config = dict(
    encoder_arch='convnext',
    model='image captioner',
    dataset='photos with spoken descriptions (Open Images, Localized Narratives)',
    train_examples=50862,
    image_size=64,
    crop_scale_min=1,
    horizontal_flip=True,
    tokenizer='char',
    vocab_size=53,
    encoder_isotropic=False,
    encoder_norm='layernorm',
    encoder_activation='geglu',
    encoder_mlp_ratio=2.67,
    encoder_inner_norm=False,
    encoder_moe='top_k',
    encoder_num_experts=8,
    encoder_moe_every=2,
    encoder_expert_mlp_ratio=2,
    encoder_experts_per_token=1,
    encoder_shared_expert=False,
    encoder_patch_size=[4, 4],
    encoder_conv_stem=False,
    encoder_depths=[3, 6, 6],
    encoder_widths=[64, 128, 256],
    encoder_kernel_size=3,
    fusion='prefix',
    label_smoothing=0.05,
    decoder_width=320,
    decoder_layers=8,
    decoder_norm='rmsnorm',
    decoder_norm_position='pre',
    decoder_activation='silu',
    decoder_mlp_ratio=2,
    decoder_head_dim=64,
    decoder_fused_qkv=True,
    decoder_bias='all',
    decoder_qk_norm=False,
    decoder_parallel_block=False,
    decoder_inner_norm=False,
    decoder_positions='learned',
    decoder_prefix_bidirectional=True,
    decoder_connector='linear',
    decoder_tie_embeddings=False,
    residual_init='none',
    optimizer='soap',
    beta2=0.999,
    learning_rate=0.0017,
    beta1=0.95,
    shampoo_beta=0.999,
    eps=1e-08,
    precondition_frequency=50,
    max_precond_dim=512,
    one_sided=False,
    adamw_lr_other_params=0.0017,
    max_steps=14300,
    batch_size=64,
    epochs=18.0,
    lr_schedule='step',
    warmup_steps=710,
    weight_decay=0.2,
    adamw_weight_decay_other_params=0.05,
)
Rows from expert 4 of block 7 of the image encoder, named by matrix and row number. Rows with one number belong to one neuron. Each number is 128 + 24 x the weight over its row's rms, rounded and kept within 0 to 255. All counts start at 0. Numbers have three digits each. After the name is the row's rms in percent of the matrix's.
# gate: expert gate (encoder.blocks.7.mlp.gate, 8x256x128), inputs 0-127
# up: expert up (encoder.blocks.7.mlp.up, 8x256x128), inputs 0-127
# down: expert down (encoder.blocks.7.mlp.down, 8x128x256, transposed), outputs 0-127
gate.226 095:121108092142127137127138130123093161134114120124110113146124144139105151176125100092172066113124174085115098118131136131099148146175137153086107152112145092165131176096095129120112120117137098141114101144107086134117133127113178114153125132112145105122112135143135158142118117159143114133188107128114116128135113106172106063127127111099121167145180120121101134109115087111148117163144
up.226 094:101120098103094125148098133110093128157130152121117134155143120153144134152147123133127110150131123085157135145119155136144139105204131130134107107105128113141167128130170128127139136095153079174093121122137173133141107118130109166138110136098124132112124157158127134079111125130174138139225149151106107108119116138133161108098149129130085132077133101133074126127144140134162101130125
down.226 089:086107154140135130099076119136108118124139135088080138151144141102124126199085113143123109123149104152149116157126124151138092117123091132144110133131120103127131152096136181108121124096094106134090162180126161111079121144160145113087107135139130135147157183177144151085129126106130116110118143129135104123119135125114106160152152141129112059116139140108136139126095172115136130138156
gate.227 102:127114129089108116110111116161101114102159172163128167087124118117092176147146128154117116125094167140098115136136134138114109116080124104124129152123130099078118162135116130140111076089148127086117148174118153136114125121141138078125103131166134104097119148087100139191128143118112143148119108109085136119110148090114166137109108148104153116098106153162156122133098149153128103151141
up.227 097:158135120108167119162133128108161074089125146118131087164085118099189136090087113144131137140153128080132140112126136109153131115140143164124150174106085105126128125101111126137112169112143124146109159117131099137095139111116143135140129123122123154172114153122147141107105099134156136129110158127092111141158128100089122125143084118154134137081162108129120162133143131125094073153189
down.227 088:150115144114127152126158139148114117112080148136106152120093161114092136124124158149095123092138093139094104091171106147076155082124108132129127162130122107154120153129110159172186101155167128141132136156154147101130140122127126116128105142102113079166094141128167116141121141146100135142172176092132148113119132117127173141131198150132116109093119106127096112126144116112146116115149
gate.228 150:099106113108117141123159111101096136093144125146147137130107120148113141173122127140124126149139103169118131126120116174153124116140108121085153149161124112125118090143155147153111130175115149092147167127116122104100159135134097137120160093093158090127143089130151146126093093122120126096082136120117133116160117153148135205140124117166128134159133139149171177082119106100105128171170
up.228 148:144131158145083105090162157153150135154112150138143145145133149098111143135133130113120148108142130078109090100118111105141112144126122165171174126133109154148128107103159104140129150093158152089123125158160132152154107085117138122129132112139144146154101158108126151124120141155140163117166134125099106094129112112133138112096157083118114065133108057173093138132088179125128134136123
down.228 140:131162100103093136135143162151139104154107121118127083130140115169160091112114138168104127078144115121126096080161097130119140134133083113135143136151072103168102141133132127105128122150145118136133181170078143092146107116146132114117132177144157110095108150161127125134129125131122095156129128187112117139147127156156144111143161126124146150106126116154128109133067164169153146108138
gate.229 114:139105134140134124131180080115133143167127100122103103152133094125157092161151138090095120112184128127145151097169140100139144121139136132147181138163136135130142121165129140148154153134138111165187120129116137137157099133132121097105163122146087132139140165141112150141101135116142146136091129120162126097099141153149099100080105148161142081146110130058115097134100147134110113139142
up.229 112:118111123114108132086141140106127105129121148151139144128171116109159099089155125082066082127130127133134141167144099134142151106070132115144124134172101156196174141181138124133121149131095127114103130122166087129097125160181142091121156109137142126138130115120129145148102120132129139107092104160116096130173113117139094092104150118128134109149114161144119142152140094112102097134127
down.229 118:115157173120159126119084100120142114126159156152134135136148142122143133133066121126117099092120115108138136115149145138080098111138088180151160122146189125093104108089147167122151107125128101145117119123080130095115093150141100124145137159062144127071143117111165133131140089102133134152102113108149141148137131148141122116133100096102126108116148146133149137091152121118122150166166
gate.230 107:126107158115126173134142150139104160096131092126093133126110155158117129155101134190158052136144095128159135112131142140143146127163123139103147104121142123088152105177134132148110116204140108128162137161095152112119161137110120155076136127139135139100132140134142136117120118102133122109088138137115105101122115111127142161126105125136135170129167158112155145073177122127165148141124
up.230 103:144171108170127098088083146131162108148106149149176155147118109089121127109162109108083178109136173110133143128122133114097096115115104107168110157145134115130116158099151115104160120076121140151114135094147105139123146122139128075141143135140135151129126103112133140152154139105141115119141128082153147123113143138121145114115156143124135082088101124137115111196057121112121115115138
down.230 115:141166093106117104154108111123068136162111136146164108108145114139141115160114117143118161136112147097132148111097074107126116159073140128149111145131156117204119152135108144134097109115133102122107104129141116143146119094160121120108135162186128141075128120138128119114117139139103106158130156160130135120138160106116107124119095164089146126116113183136156150121130131089179160167125
gate.231 127:122132127131128084135116166156123185125140130109118092161137114122143121164088097144132078167127166132159133168136110110128167151133127124145106132105145159143129104134151114139116166147107113146109139147130121137112160170136136120131138093158155146147102151151135115107144141109139140113199154107096069111096122100124094171161130093140064144141154111159155141092106144131128099127141
up.231 122:134089157164117083151087144184102107177147087078140132167118126150150113118132080151121054146114157122151121147161132125141148107112131150108102158128130115131118135158146105148142135146110129123113153158156095109122133170135135141113155094131138122137109116119128152141131119119111114143204118117118105112132133092134135162158126087141082125119174116111125128103073142136108130133129
down.231 114:097135135132128106088117172146125160146158142176122127160130116133067184133127098083123092136078135106128096138168117125130124111129108125103115110161134120134120147120152144136118133144146138139129115150127101118130118182130093155123141138131110179119108156154086130155107129111114088147183104150158130117141107112073175083092151093134118163126122137109082137132111139102131105112105
gate.232 075:160143116146099132135186156103126132138130169125102136152163133138108112179113146164161148105110111120094117154158104108121098137145121115177141116106139155151124099131118123136178146103173115148139147127131139126096122142113102114137137118102119120124129134111165136116077170166157162139053090174105147114112126097145101149145153123109107139145127148137103116117083091109083138148144
up.232 081:136177095133143151142096148157096096153199102148161117116136127142131130090134113160170094142147142131160116109093142092119126104132140159135082148126151099199116126093129082159119111134110108159105127101115130120109132121136165151144143161125139105143148121131141127091132114090098134108107140094156130103115140105094101159122118094142150163118120155153147142143166153091145138113099
down.232 076:143119089124146092148154130118140125119130157125140118142128114123127148121132119172128138134110167101141135160139125104083107157108123106127131077112088086127139151137149152114155117110098136141183133117070088145107121133139131132107129117164140077162133103115104118091133089143151178164162130112097092117151117077144131137157133127088169065150143128096148124131095100099133120093127
gate.233 096:114113123124161104114125128095156136149145189128165140134091118108165170120117126090137115165081128091128107150132115139114137117143155117117127137135113111146121131114151154126176114119126103139145118138137114159087096132135124165110097084147152094139146096149108140151124138125102111097104114091158087123080154100138135195143087105132173146141178134103149128085171141137134101111136
up.233 096:137183156120160139125136122114131137145130164123158164103104125122176145103099161054113112125098125116107117157148126129116154147101172136142127186143148117130128149135146133188105114112102111137092131114126143101104157131138115126090155125111175133161151141142149107126139142131092120083118125096137112162128121073112129171144115107155162131065157134138132140098132146135144114088137
down.233 109:134138098104122142125121145156125142096171099126127175140132134160137122111161151123139121104124109150132148146093154134123147106143155029100134149097116189058154156131099132149105130118127143127107114116120178171127117121096125149128149158110147127134095121155136144147164163118133109140152102117124152086124143131166130166166132110139104180140128137119120109163125093116133137155126
gate.234 135:113107134117141113168126142135117112146125184143091104062125124126147086124129143134136115120109121151158113152174098123110130126137139137149128122151125068120093156103157095139088110125132117115137191139115151117120097115152123152164149134154133126109099080126108149172096119169118120163118130166143140164176111129179096131132109061108172103136137127114134147143101126144139134125132
up.234 142:156151106132108134127150115092133154132100092099139148130113124162140158133125164107109123158129134161096121092161160101117112122118130137090088114138143157102151136159058109125109145120110146117126074108129142100106122108122126096089086164127077135153096173130153114137143150132104132145134131094150121136069107121100121136125140178147126093180123157097113117167110103111145100124137
down.234 131:135119113153135130150109151098111123113102125136195077143193123097137111146161106170137137128126159130122136073114144138093108137130126148148120130103118134168134131180102121109135144091110128112137141099112138126151150165134086106144134085135145151146136109112199140123103099132135119109165130176101132155112115170132113125119133166125142108140142164130111139105123103069117159158098
gate.235 111:170119134124148122156178129073119124145124126102188127137099107109125102119150111117090119142107125134085156189128153124100116144098149112142085163119153162112170116166168120181160150100121082125121143129105144141103139126170174144133112159136117183158107118117157110124122143080124114117113125128138114126115130143122116100105122117131131117079163154144148092158114127118117121103117
up.235 105:111157132148132130084102129153140164096143130157128137139146127115117154128107140139136131103173145157173079076110145131111117104143125107138141089138143110140113116113131118091128106151127162139173136106092111111145110122049119102131108144093121115108170107129147152123101096158149137124152143151091139126146144144131079135147146168129071105073082105121120096087112131128120129146098
down.235 116:117154106165122145090145140133079093107121130093132108138131164121167124085180124094126104133138158140116141146160130146128137140137154170137118094147105125088172121157141126122140106128142124136130115126110143094099158109113184110129130141135110115142141127130103159174165122132168149173133108122138121143188079132111120100115098140165132170141116128125152137065121108120078127161160
gate.236 156:102129148163101129129107122075131129136125082102125163131131130160079123120158088123081126132131150117080076128107154112147146142136128133073104086173103119135161103136155109077154132131115133151146147139087117102134077129135115149142124124137175152119176164142128137146124148130197158119149112108161138104097161122129137111117110138166092123157121107152143134118139137119130145113122
up.236 149:160151118093157099130134104186130139100092173148148097127137145088150135129136141125173120122107107114149131129109134144097111116151130128176117123112119118115106147119133133180100173138119107132066130132160140151112211135103141126111162123130148148134155090094135136142144085139089130157090115129122115140128093175144090171134134160123119143121132104119118092120116107154135114148168
down.236 159:154126122110107142162156088153117157120110108155141104102137117165133178065156118156125154126155109094123137157143147147107157118107154115154125188110106096097168094133067123116165122144138141157171115104153122128139146103145150131128104081110159177132097108161154126109125144150093144146127092136134119145119095119129159112085148133133099117159159159116142161126143116145127134115122
gate.237 103:147098101133134134137104118097146147084089130117097138159119151135104139161148118129100116140095100138130121124100079136143115169154089138103084102130174135126142134142121160124141152126075132139154146110136143125112124124094089108139175169136116109126138092143144104139188122091151140120135149095074122083117130129128091176126088057096146121131145136151131145120129138157113116122114
up.237 097:113092146101143133146116128143146142101122161118137140168121116111133153133159116143099112098120126159119130117101139107149171140106141138093082150124133143097116060113145108108131168117113135175188186114153113095161109112112122091170102147138160122139100138151127126131085130146132152150154129109129108119103137149139138122172148080103123038114120120132148147124116151132133152110117
down.237 097:147135141128110145142118156173183139123150123115078069133140131152126110122118123153112161146140137152100120133164131137168102119163116143171100117127105134124112153116135169141121116111127140128110132103094178113121156156126161116134131116155142136162157126129119138077104096127124125138136127139127145092160124102109100117176164108175160073134109131157087130165127111119140094072076
gate.238 135:161167162139148135158078125169147103141111125147147134069183123144107131133142121072120107133117098126135151131151113116095138123113167145097114152103168134101131128155162106161118156111097140161117118139102186120101127113138168109119113118139169125140112150123132110133141095123114084096102147163095169152104160125087104131127110174126124144088095142139133167123123106139125132103146
up.238 148:097121167149132091112142121107144133108120157140149142137126124104128126091068093136120188098110114115098134143123107161177102163130110105117136131120116144146118110096125168111158164132137182114092122124158119135154109142100116184134096158113125110122136144142100108119099164125135092123103142143165083132146117168163134124176163104111116134173162157129126151110123104102128157163124
down.238 144:187119141127150148130143094140099133125103138130131124121124144166058122064089113149138091090106144099105147093126076096135143109135164100129139161145137135124086152138112065129104124143122141137155135125117132146096164149115110115122109165105173150165137105140134145141128130130108179148091096135128147120122113133099099103117130106169142084135100135105138125129121125089118126138086
gate.239 064:166161117182117085155118118117120135128149164134098164123103127174113125104152180097089131094156097132099166096138127150111124117120132127126153145154131139118112121125131136111120129155138121145142113135151087116109131176133127133159148128159126131104134107141137096142134167111165116143075115094122152126177182124126127059153116091161100135151170109159103132093095146113124122101139
up.239 069:123102157149099133127144087069140125143155117126138134120127121133105112151181175093114145119123132111120126091116161156128165153119120106153156163140157104093120135144135177143109143117130110123106095099136108085144120104094156102096199149139160127122120136139138111173100161081186115116100106157127098107146141111110118106102125127092112165142174160149131121125128142118120123141149
down.239 064:163152130122130131190118105140137081123135087143117129156117097144149138125135165181100125132143106132132106103192148134141122144139154124135127155168099122131122133090131087145123120124127120126161112107173138117145133142171136141078090167138126173132071086118127097128084089151136112135124135098098134134153166153138128135108107160138095138136117122150147095143144114116124176150081
gate.240 069:154081075134162118147113109132071132124078128147114139120120120093146152148136111163137126106161126066099116104183125104151110076124143117126144113127123104135110117155130103127109130147156125121098111138132129148152094133111135100133134125115097129202143074126168109188115113149160127110104126151121147140142133169158127101113123101137112138184114117143135146131114092117150124159124
up.240 072:112121173128117126113122116100131134160169131141141129172133135156107111088105117137090120109127119147151129138153141138097139124121153129079116135124142139130132120177115159142094108116109138110156123105134132148106140162082181162106085110164168118078107165134121160086093118095105152139121140126105086135109141121087123160124134110143084098053145144142174115142115110117144111155115
down.240 076:146138137138132118139096189183154151108118129132170150128112112147109114102138163139101094103148104120122142147114130134118121149161132126154146131099086157133088150154113154158163097161100123062106149138171143096126134076128114111148133091162123119097117143142175107147103108132101205121152123127137121088144114088093136111132153138133127138128141112076112152123124129135107125137132