From a checkpoint of a small image captioner: encoder patch size [4, 4].
Rows from block 6 of the image encoder of a small image captioner, named by matrix and row number. Rows with one number belong to one neuron. Each number is 200 + 40 x the weight over its row's rms, rounded and kept within 0 to 999. All counts start at 0. After the name is the row's rms in percent of the matrix's.
After each neuron's rows are labels from the 100 images, of 14976, where the neuron reaches its largest size: "responds to" is what is common among them; "colour at peak" is the nearest of a few named colours to the mean colour under the peak. Only what is clearly more common there than usual is listed. The data: photos with spoken descriptions (Open Images, Localized Narratives). In brackets: how many of the 100.
# gate: MLP gate (encoder.blocks.6.mlp.gate.weight, 336x128), inputs 0-127
# fc1: MLP up (encoder.blocks.6.mlp.fc1.weight, 336x128), inputs 0-127
# fc2: MLP down (encoder.blocks.6.mlp.fc2.weight, 128x336, transposed), outputs 0-127

gate.135,096,125,225,203,166,161,186,150,225,225,250,109,270,243,235,249,183,239,234,163,169,189,156,170,223,164,184,244,132,215,201,140,181,260,240,184,151,258,192,257,180,256,198,143,286,170,103,193,228,153,144,196,243,180,194,156,160,256,201,301,246,217,293,198,175,197,226,240,212,277,202,241,219,187,181,193,222,276,277,196,240,266,239,178,204,191,179,297,164,232,243,174,175,199,216,179,200,247,246,166,230,244,221,189,190,217,272,165,179,177,226,188,185,178,215,199,198,225,225,224,247,164,171,213,198,193,195,177,230
fc1.135,095,179,234,170,234,222,255,204,149,244,245,114,235,145,281,267,197,208,178,214,200,218,202,207,183,228,248,199,180,185,210,217,243,220,189,150,153,170,187,216,230,182,131,272,208,179,223,139,205,184,215,225,157,185,222,211,222,201,183,219,255,98,127,271,175,191,231,236,136,184,282,98,184,169,179,257,210,203,280,163,151,164,213,229,178,211,231,242,141,166,175,250,218,160,187,168,219,186,240,160,148,198,198,259,156,273,173,168,216,275,174,229,227,211,138,213,235,145,238,192,152,211,163,224,246,140,261,163,166
fc2.135,099,210,161,295,249,181,149,180,239,249,130,252,180,202,207,133,191,204,254,230,230,286,230,234,183,199,283,176,176,172,196,233,172,219,167,128,228,241,209,143,220,140,196,224,217,106,214,233,187,203,216,219,239,200,260,195,215,278,230,218,268,196,202,246,155,191,209,156,238,143,256,157,164,182,273,162,191,169,203,185,209,228,261,189,212,236,218,238,236,211,93,161,209,233,225,238,199,176,207,210,219,190,240,244,233,193,199,202,214,228,177,110,208,210,195,190,212,154,108,307,208,174,231,181,217,225,167,285,235
responds to: text has "holding" (39)
colour at peak: black (51)

gate.89,093,171,207,237,183,209,149,206,156,196,193,120,250,266,217,226,104,245,226,217,212,256,182,209,160,205,257,241,159,211,205,228,167,279,202,161,242,243,244,194,206,255,181,254,213,228,144,203,186,185,156,150,253,210,183,108,224,186,270,241,141,159,272,253,206,203,281,164,224,208,213,287,171,207,251,212,266,209,172,163,215,246,186,210,210,187,195,202,218,209,241,176,240,242,96,141,203,202,145,161,199,198,185,200,217,134,130,220,176,155,239,277,257,180,212,218,269,254,199,197,276,210,221,205,193,250,222,191,180
fc1.89,079,159,202,174,189,134,141,168,128,229,206,188,169,297,257,223,178,178,210,189,131,223,217,190,218,194,174,129,190,173,174,204,265,93,238,177,234,224,218,132,177,192,189,229,195,184,250,221,218,234,148,235,144,233,177,243,217,196,165,234,214,225,202,241,198,124,234,173,166,225,202,196,152,193,162,249,227,192,190,149,237,192,255,190,190,235,185,228,237,245,159,176,191,260,205,215,168,221,202,326,179,235,169,170,186,181,177,160,186,129,129,187,302,171,197,158,246,221,203,203,249,167,246,145,235,72,173,217,203
fc2.89,085,242,178,222,186,219,177,249,221,250,209,231,190,187,223,201,188,230,182,173,140,205,160,170,134,112,206,291,121,230,189,158,101,161,199,163,174,196,236,160,105,205,240,242,116,151,192,195,118,171,186,203,190,268,257,244,175,171,241,187,218,142,208,168,147,209,168,208,190,106,218,160,176,262,181,172,220,244,177,216,213,190,227,208,219,155,189,175,214,261,199,195,171,128,216,206,193,228,217,188,146,203,173,206,201,186,194,148,225,212,252,227,91,187,276,243,226,145,232,169,225,245,243,244,157,135,231,195,139
responds to: text has "sky" (67); text has "trees" (60); text has "clouds" (29); text has "grass" (28)
colour at peak: white (30)

gate.194,106,199,196,245,232,186,168,165,250,242,152,205,221,175,287,178,257,189,239,202,126,171,171,234,165,238,205,319,251,124,198,187,245,265,252,197,171,177,154,222,216,222,203,247,159,261,168,156,175,214,271,210,200,193,219,187,193,236,219,156,156,201,202,211,208,222,180,256,185,314,161,190,159,205,220,178,181,113,167,131,150,206,212,235,147,207,261,144,241,236,262,203,223,210,185,234,122,250,134,230,221,232,261,250,227,200,258,187,197,190,184,207,164,216,196,208,243,144,200,242,232,200,275,174,168,257,236,167,250
fc1.194,110,167,221,221,178,155,186,216,207,190,206,177,158,232,173,199,170,257,213,253,150,170,152,101,210,233,101,194,205,224,196,195,208,125,243,177,197,252,153,159,168,169,217,107,223,200,271,244,154,211,123,216,164,210,228,185,222,238,208,240,205,206,233,206,223,300,119,148,189,68,168,212,287,196,180,167,230,171,219,239,236,149,209,238,202,203,222,180,194,141,156,246,180,201,222,270,230,203,276,174,206,138,194,186,202,206,149,215,192,225,178,210,242,118,209,230,213,180,234,181,214,222,158,161,113,160,188,167,186
fc2.194,106,193,185,199,208,162,224,183,241,240,192,266,304,215,166,187,176,251,201,193,213,113,202,202,152,198,244,212,218,161,139,192,219,215,282,161,175,190,240,189,195,171,266,202,219,229,250,193,198,163,170,170,115,151,133,238,188,187,238,129,155,208,157,153,156,240,207,205,186,225,255,165,210,219,197,275,281,91,171,188,230,189,210,204,139,176,195,195,221,189,191,200,194,117,146,138,293,184,188,246,211,174,181,235,235,229,175,223,281,205,196,230,194,167,241,269,234,195,219,248,175,222,222,243,153,155,189,277,121
responds to: text has "sky" (81); text has "trees" (80); text has "buildings" (31); text has "grass" (26)
colour at peak: white (58)

gate.139,120,135,193,132,129,250,227,187,250,197,161,215,226,207,185,196,255,194,282,225,211,202,186,238,182,201,187,212,196,122,162,212,239,212,198,215,199,197,263,200,167,224,190,157,186,259,242,224,213,193,277,169,184,219,233,199,151,186,141,160,248,201,253,212,152,190,149,203,238,214,172,184,146,225,150,209,155,170,212,117,219,211,134,188,196,128,210,150,222,210,188,115,216,224,233,194,290,224,123,189,220,96,161,175,250,312,144,211,234,178,179,214,206,182,153,175,304,171,176,142,224,233,169,146,240,193,168,233,166
fc1.139,116,194,201,186,248,237,176,191,145,169,209,216,238,195,166,179,171,174,195,208,123,169,233,229,239,210,203,214,192,236,197,212,207,149,229,217,177,165,143,297,188,174,206,223,244,207,273,195,150,208,170,221,178,145,147,214,253,239,165,219,152,116,156,123,203,107,214,156,176,120,168,161,219,235,203,202,164,170,125,201,243,178,300,201,214,187,196,284,179,258,106,210,195,169,127,249,153,191,170,193,182,145,254,220,225,226,197,246,191,203,157,254,169,231,119,197,161,207,218,177,192,140,264,209,275,232,193,226,256
fc2.139,115,167,203,93,229,213,191,202,253,223,212,244,214,252,208,189,230,231,187,144,172,198,253,236,232,172,121,250,232,220,101,195,246,253,201,206,162,209,162,79,313,183,163,161,212,224,145,251,253,205,134,204,214,236,255,209,213,212,177,260,255,95,281,224,142,173,151,215,220,193,224,192,207,217,269,233,200,222,206,189,202,162,195,197,197,182,201,231,183,223,187,212,199,216,183,176,191,179,180,181,108,205,188,136,182,224,206,210,167,271,148,152,218,244,184,237,157,261,193,188,277,230,260,176,220,223,210,193,167
responds to: text has "sky" (53)
colour at peak: white (40)

gate.318,105,149,279,243,239,187,245,190,140,224,170,189,200,237,243,214,236,212,228,236,122,190,142,248,217,259,188,178,202,233,233,186,175,182,194,159,161,202,163,240,251,170,152,219,202,163,266,162,239,158,216,133,167,234,202,153,178,193,129,205,213,187,165,199,150,158,200,157,140,218,173,216,220,301,161,180,133,180,121,214,218,234,210,221,189,217,258,192,200,216,164,196,185,143,263,221,160,172,170,142,304,183,129,194,182,187,198,227,164,164,196,236,154,232,158,218,186,121,192,141,199,204,126,203,206,82,225,245,137
fc1.318,111,175,154,229,141,190,207,227,236,173,200,194,179,65,171,204,226,266,149,160,208,176,184,181,176,221,241,173,186,172,209,236,238,264,224,254,214,256,209,164,173,307,171,156,213,190,154,217,179,197,235,148,161,263,181,237,173,215,270,184,192,206,148,246,125,225,217,166,147,199,216,186,208,193,185,235,247,250,299,231,185,223,229,275,219,198,103,187,226,203,243,211,151,181,186,192,213,139,199,184,176,201,183,149,180,244,238,194,222,192,283,159,167,190,200,253,253,166,136,230,199,226,212,177,268,285,136,167,251
fc2.318,099,247,175,188,215,273,228,190,178,203,188,219,240,304,175,150,161,102,231,216,182,190,158,219,132,138,125,249,215,227,177,249,209,175,236,197,205,289,128,150,195,155,245,196,216,134,264,238,189,201,139,155,176,177,217,215,106,203,225,204,203,207,211,186,234,235,161,161,191,109,255,243,195,265,202,172,176,178,187,160,206,204,128,195,226,187,190,202,206,275,190,205,250,221,227,239,202,229,219,173,133,151,217,250,196,111,229,233,230,190,210,258,169,186,137,248,174,308,211,163,200,199,175,227,233,196,220,210,212
responds to: text has "holding" (37); text has "wearing" (30); text has "two" (29)
colour at peak: grey (62)

gate.146,097,193,132,170,180,144,222,215,243,192,233,194,175,158,255,205,259,238,254,200,210,182,176,190,233,166,222,172,224,209,138,227,227,234,226,272,199,172,186,229,204,174,209,191,193,225,221,149,250,233,167,183,149,214,137,217,153,229,183,194,235,241,237,271,158,202,160,282,187,299,274,176,209,149,303,232,134,169,238,144,213,205,204,254,198,232,151,216,216,171,98,151,117,201,156,155,195,198,197,254,188,154,275,160,110,225,190,232,199,148,181,128,182,249,209,164,263,209,197,177,199,177,198,146,212,180,156,245,172
fc1.146,103,176,120,186,253,168,193,182,198,202,174,252,134,121,237,210,235,198,235,184,235,210,247,277,193,237,175,173,166,256,172,233,199,210,170,217,172,156,141,291,226,215,255,215,196,232,188,126,225,186,185,162,183,152,229,144,166,205,245,270,193,244,206,278,136,276,156,222,184,260,289,254,208,205,255,192,248,175,278,209,207,202,172,164,250,193,194,230,237,189,114,164,176,144,218,158,244,186,222,208,143,208,233,191,201,202,230,202,178,153,195,198,204,168,138,164,246,188,224,190,197,155,128,113,245,284,204,218,218
fc2.146,098,172,181,130,215,148,212,185,153,207,198,204,242,189,242,202,239,233,229,208,219,178,209,150,211,188,242,252,155,173,175,191,205,131,211,186,182,170,105,222,275,257,164,311,222,189,168,169,213,203,155,171,170,229,219,191,228,183,130,207,234,177,157,231,179,199,272,132,187,222,107,192,172,125,155,196,198,196,231,282,181,216,266,174,266,202,155,243,152,159,145,153,229,176,201,250,259,221,180,280,111,194,191,190,240,155,152,190,206,154,198,179,207,163,167,225,288,229,224,122,199,170,248,157,205,180,176,245,166
responds to: text has "holding" (42); text has "two" (36); text has "wearing" (35); text has "man" (31)
colour at peak: brown (66)

gate.67,095,267,181,204,202,214,276,164,243,192,222,201,195,174,149,211,146,192,188,226,180,216,264,195,197,270,197,188,210,159,209,168,177,227,161,207,258,77,233,165,132,253,239,244,217,169,250,237,127,100,175,240,242,208,176,220,156,180,183,192,186,250,203,221,198,183,212,167,173,255,187,212,205,203,65,189,159,217,198,200,294,211,192,180,196,171,224,213,242,197,138,228,241,198,176,211,200,193,223,184,198,229,217,222,165,247,219,183,128,143,120,310,193,233,172,232,248,230,282,199,265,134,237,234,203,219,223,176,190
fc1.67,091,244,171,213,216,196,216,261,197,248,186,219,220,199,190,204,147,220,206,272,198,203,205,211,287,197,145,187,275,261,248,183,191,91,148,212,141,243,226,172,182,190,229,205,237,238,200,181,256,130,177,294,153,178,199,300,166,223,242,196,287,238,229,154,166,215,183,197,200,185,143,249,201,206,210,191,180,248,173,154,173,212,139,202,189,120,176,278,128,138,197,248,193,176,246,196,173,180,213,156,153,247,205,258,189,250,199,160,223,225,202,224,233,227,138,201,204,282,118,190,183,218,144,232,179,206,193,147,247
fc2.67,095,149,113,157,245,235,234,238,210,201,179,212,237,259,195,149,160,221,136,115,160,241,191,208,172,237,230,211,138,214,226,219,175,146,231,215,235,257,221,252,207,232,153,195,281,240,140,222,203,209,171,161,167,179,171,152,236,225,209,201,193,198,149,211,138,257,228,163,268,253,123,200,247,155,197,232,226,170,226,247,212,165,226,183,230,198,225,109,290,148,253,171,235,186,221,193,143,255,126,253,220,261,226,202,254,188,216,192,196,254,261,217,229,187,155,241,247,222,236,226,235,134,210,231,244,158,235,204,251
responds to: text has "sky" (60); text has "trees" (59)
colour at peak: white (28)

gate.299,101,127,171,188,207,220,179,253,214,139,221,141,157,301,234,137,142,181,204,201,171,177,192,229,189,181,144,167,113,207,230,231,134,208,217,208,242,156,251,209,121,204,247,148,214,206,208,263,219,204,110,218,219,223,254,204,230,141,183,191,146,181,155,154,259,234,127,190,202,128,209,214,159,186,189,164,203,227,206,222,278,237,154,226,259,262,205,169,159,150,175,224,117,77,183,293,249,213,186,190,193,203,149,208,198,210,227,194,245,248,261,217,195,201,231,172,213,215,242,238,174,225,205,167,184,205,209,216,213
fc1.299,105,210,205,175,161,216,217,136,147,236,191,193,233,110,238,174,222,132,276,262,198,165,182,152,253,252,168,169,234,211,195,218,253,154,244,109,239,227,183,179,180,143,271,195,220,184,231,196,175,196,174,214,197,163,176,274,193,272,243,218,244,230,162,198,172,191,159,171,217,250,235,221,213,136,263,206,201,187,215,204,213,239,223,174,154,245,260,198,136,255,169,181,210,258,258,164,254,150,179,172,168,116,234,154,203,225,148,219,171,184,184,185,202,221,231,118,279,153,127,172,200,221,186,199,140,218,205,254,108
fc2.299,095,157,182,211,229,166,198,173,193,242,214,146,276,187,255,212,237,65,213,179,155,231,176,254,299,227,195,185,175,272,172,213,247,236,188,201,162,233,200,228,180,208,202,226,257,196,120,228,245,243,241,190,239,168,244,200,146,166,232,214,219,185,192,257,191,205,229,180,229,209,171,173,183,213,229,154,246,235,261,164,153,203,170,207,241,219,102,174,106,192,209,207,213,233,191,284,195,223,151,273,206,226,203,214,248,186,175,199,308,199,167,205,170,153,180,185,181,163,322,200,225,190,237,167,160,244,175,244,199
responds to: text has "grass" (30)
colour at peak: grey (64)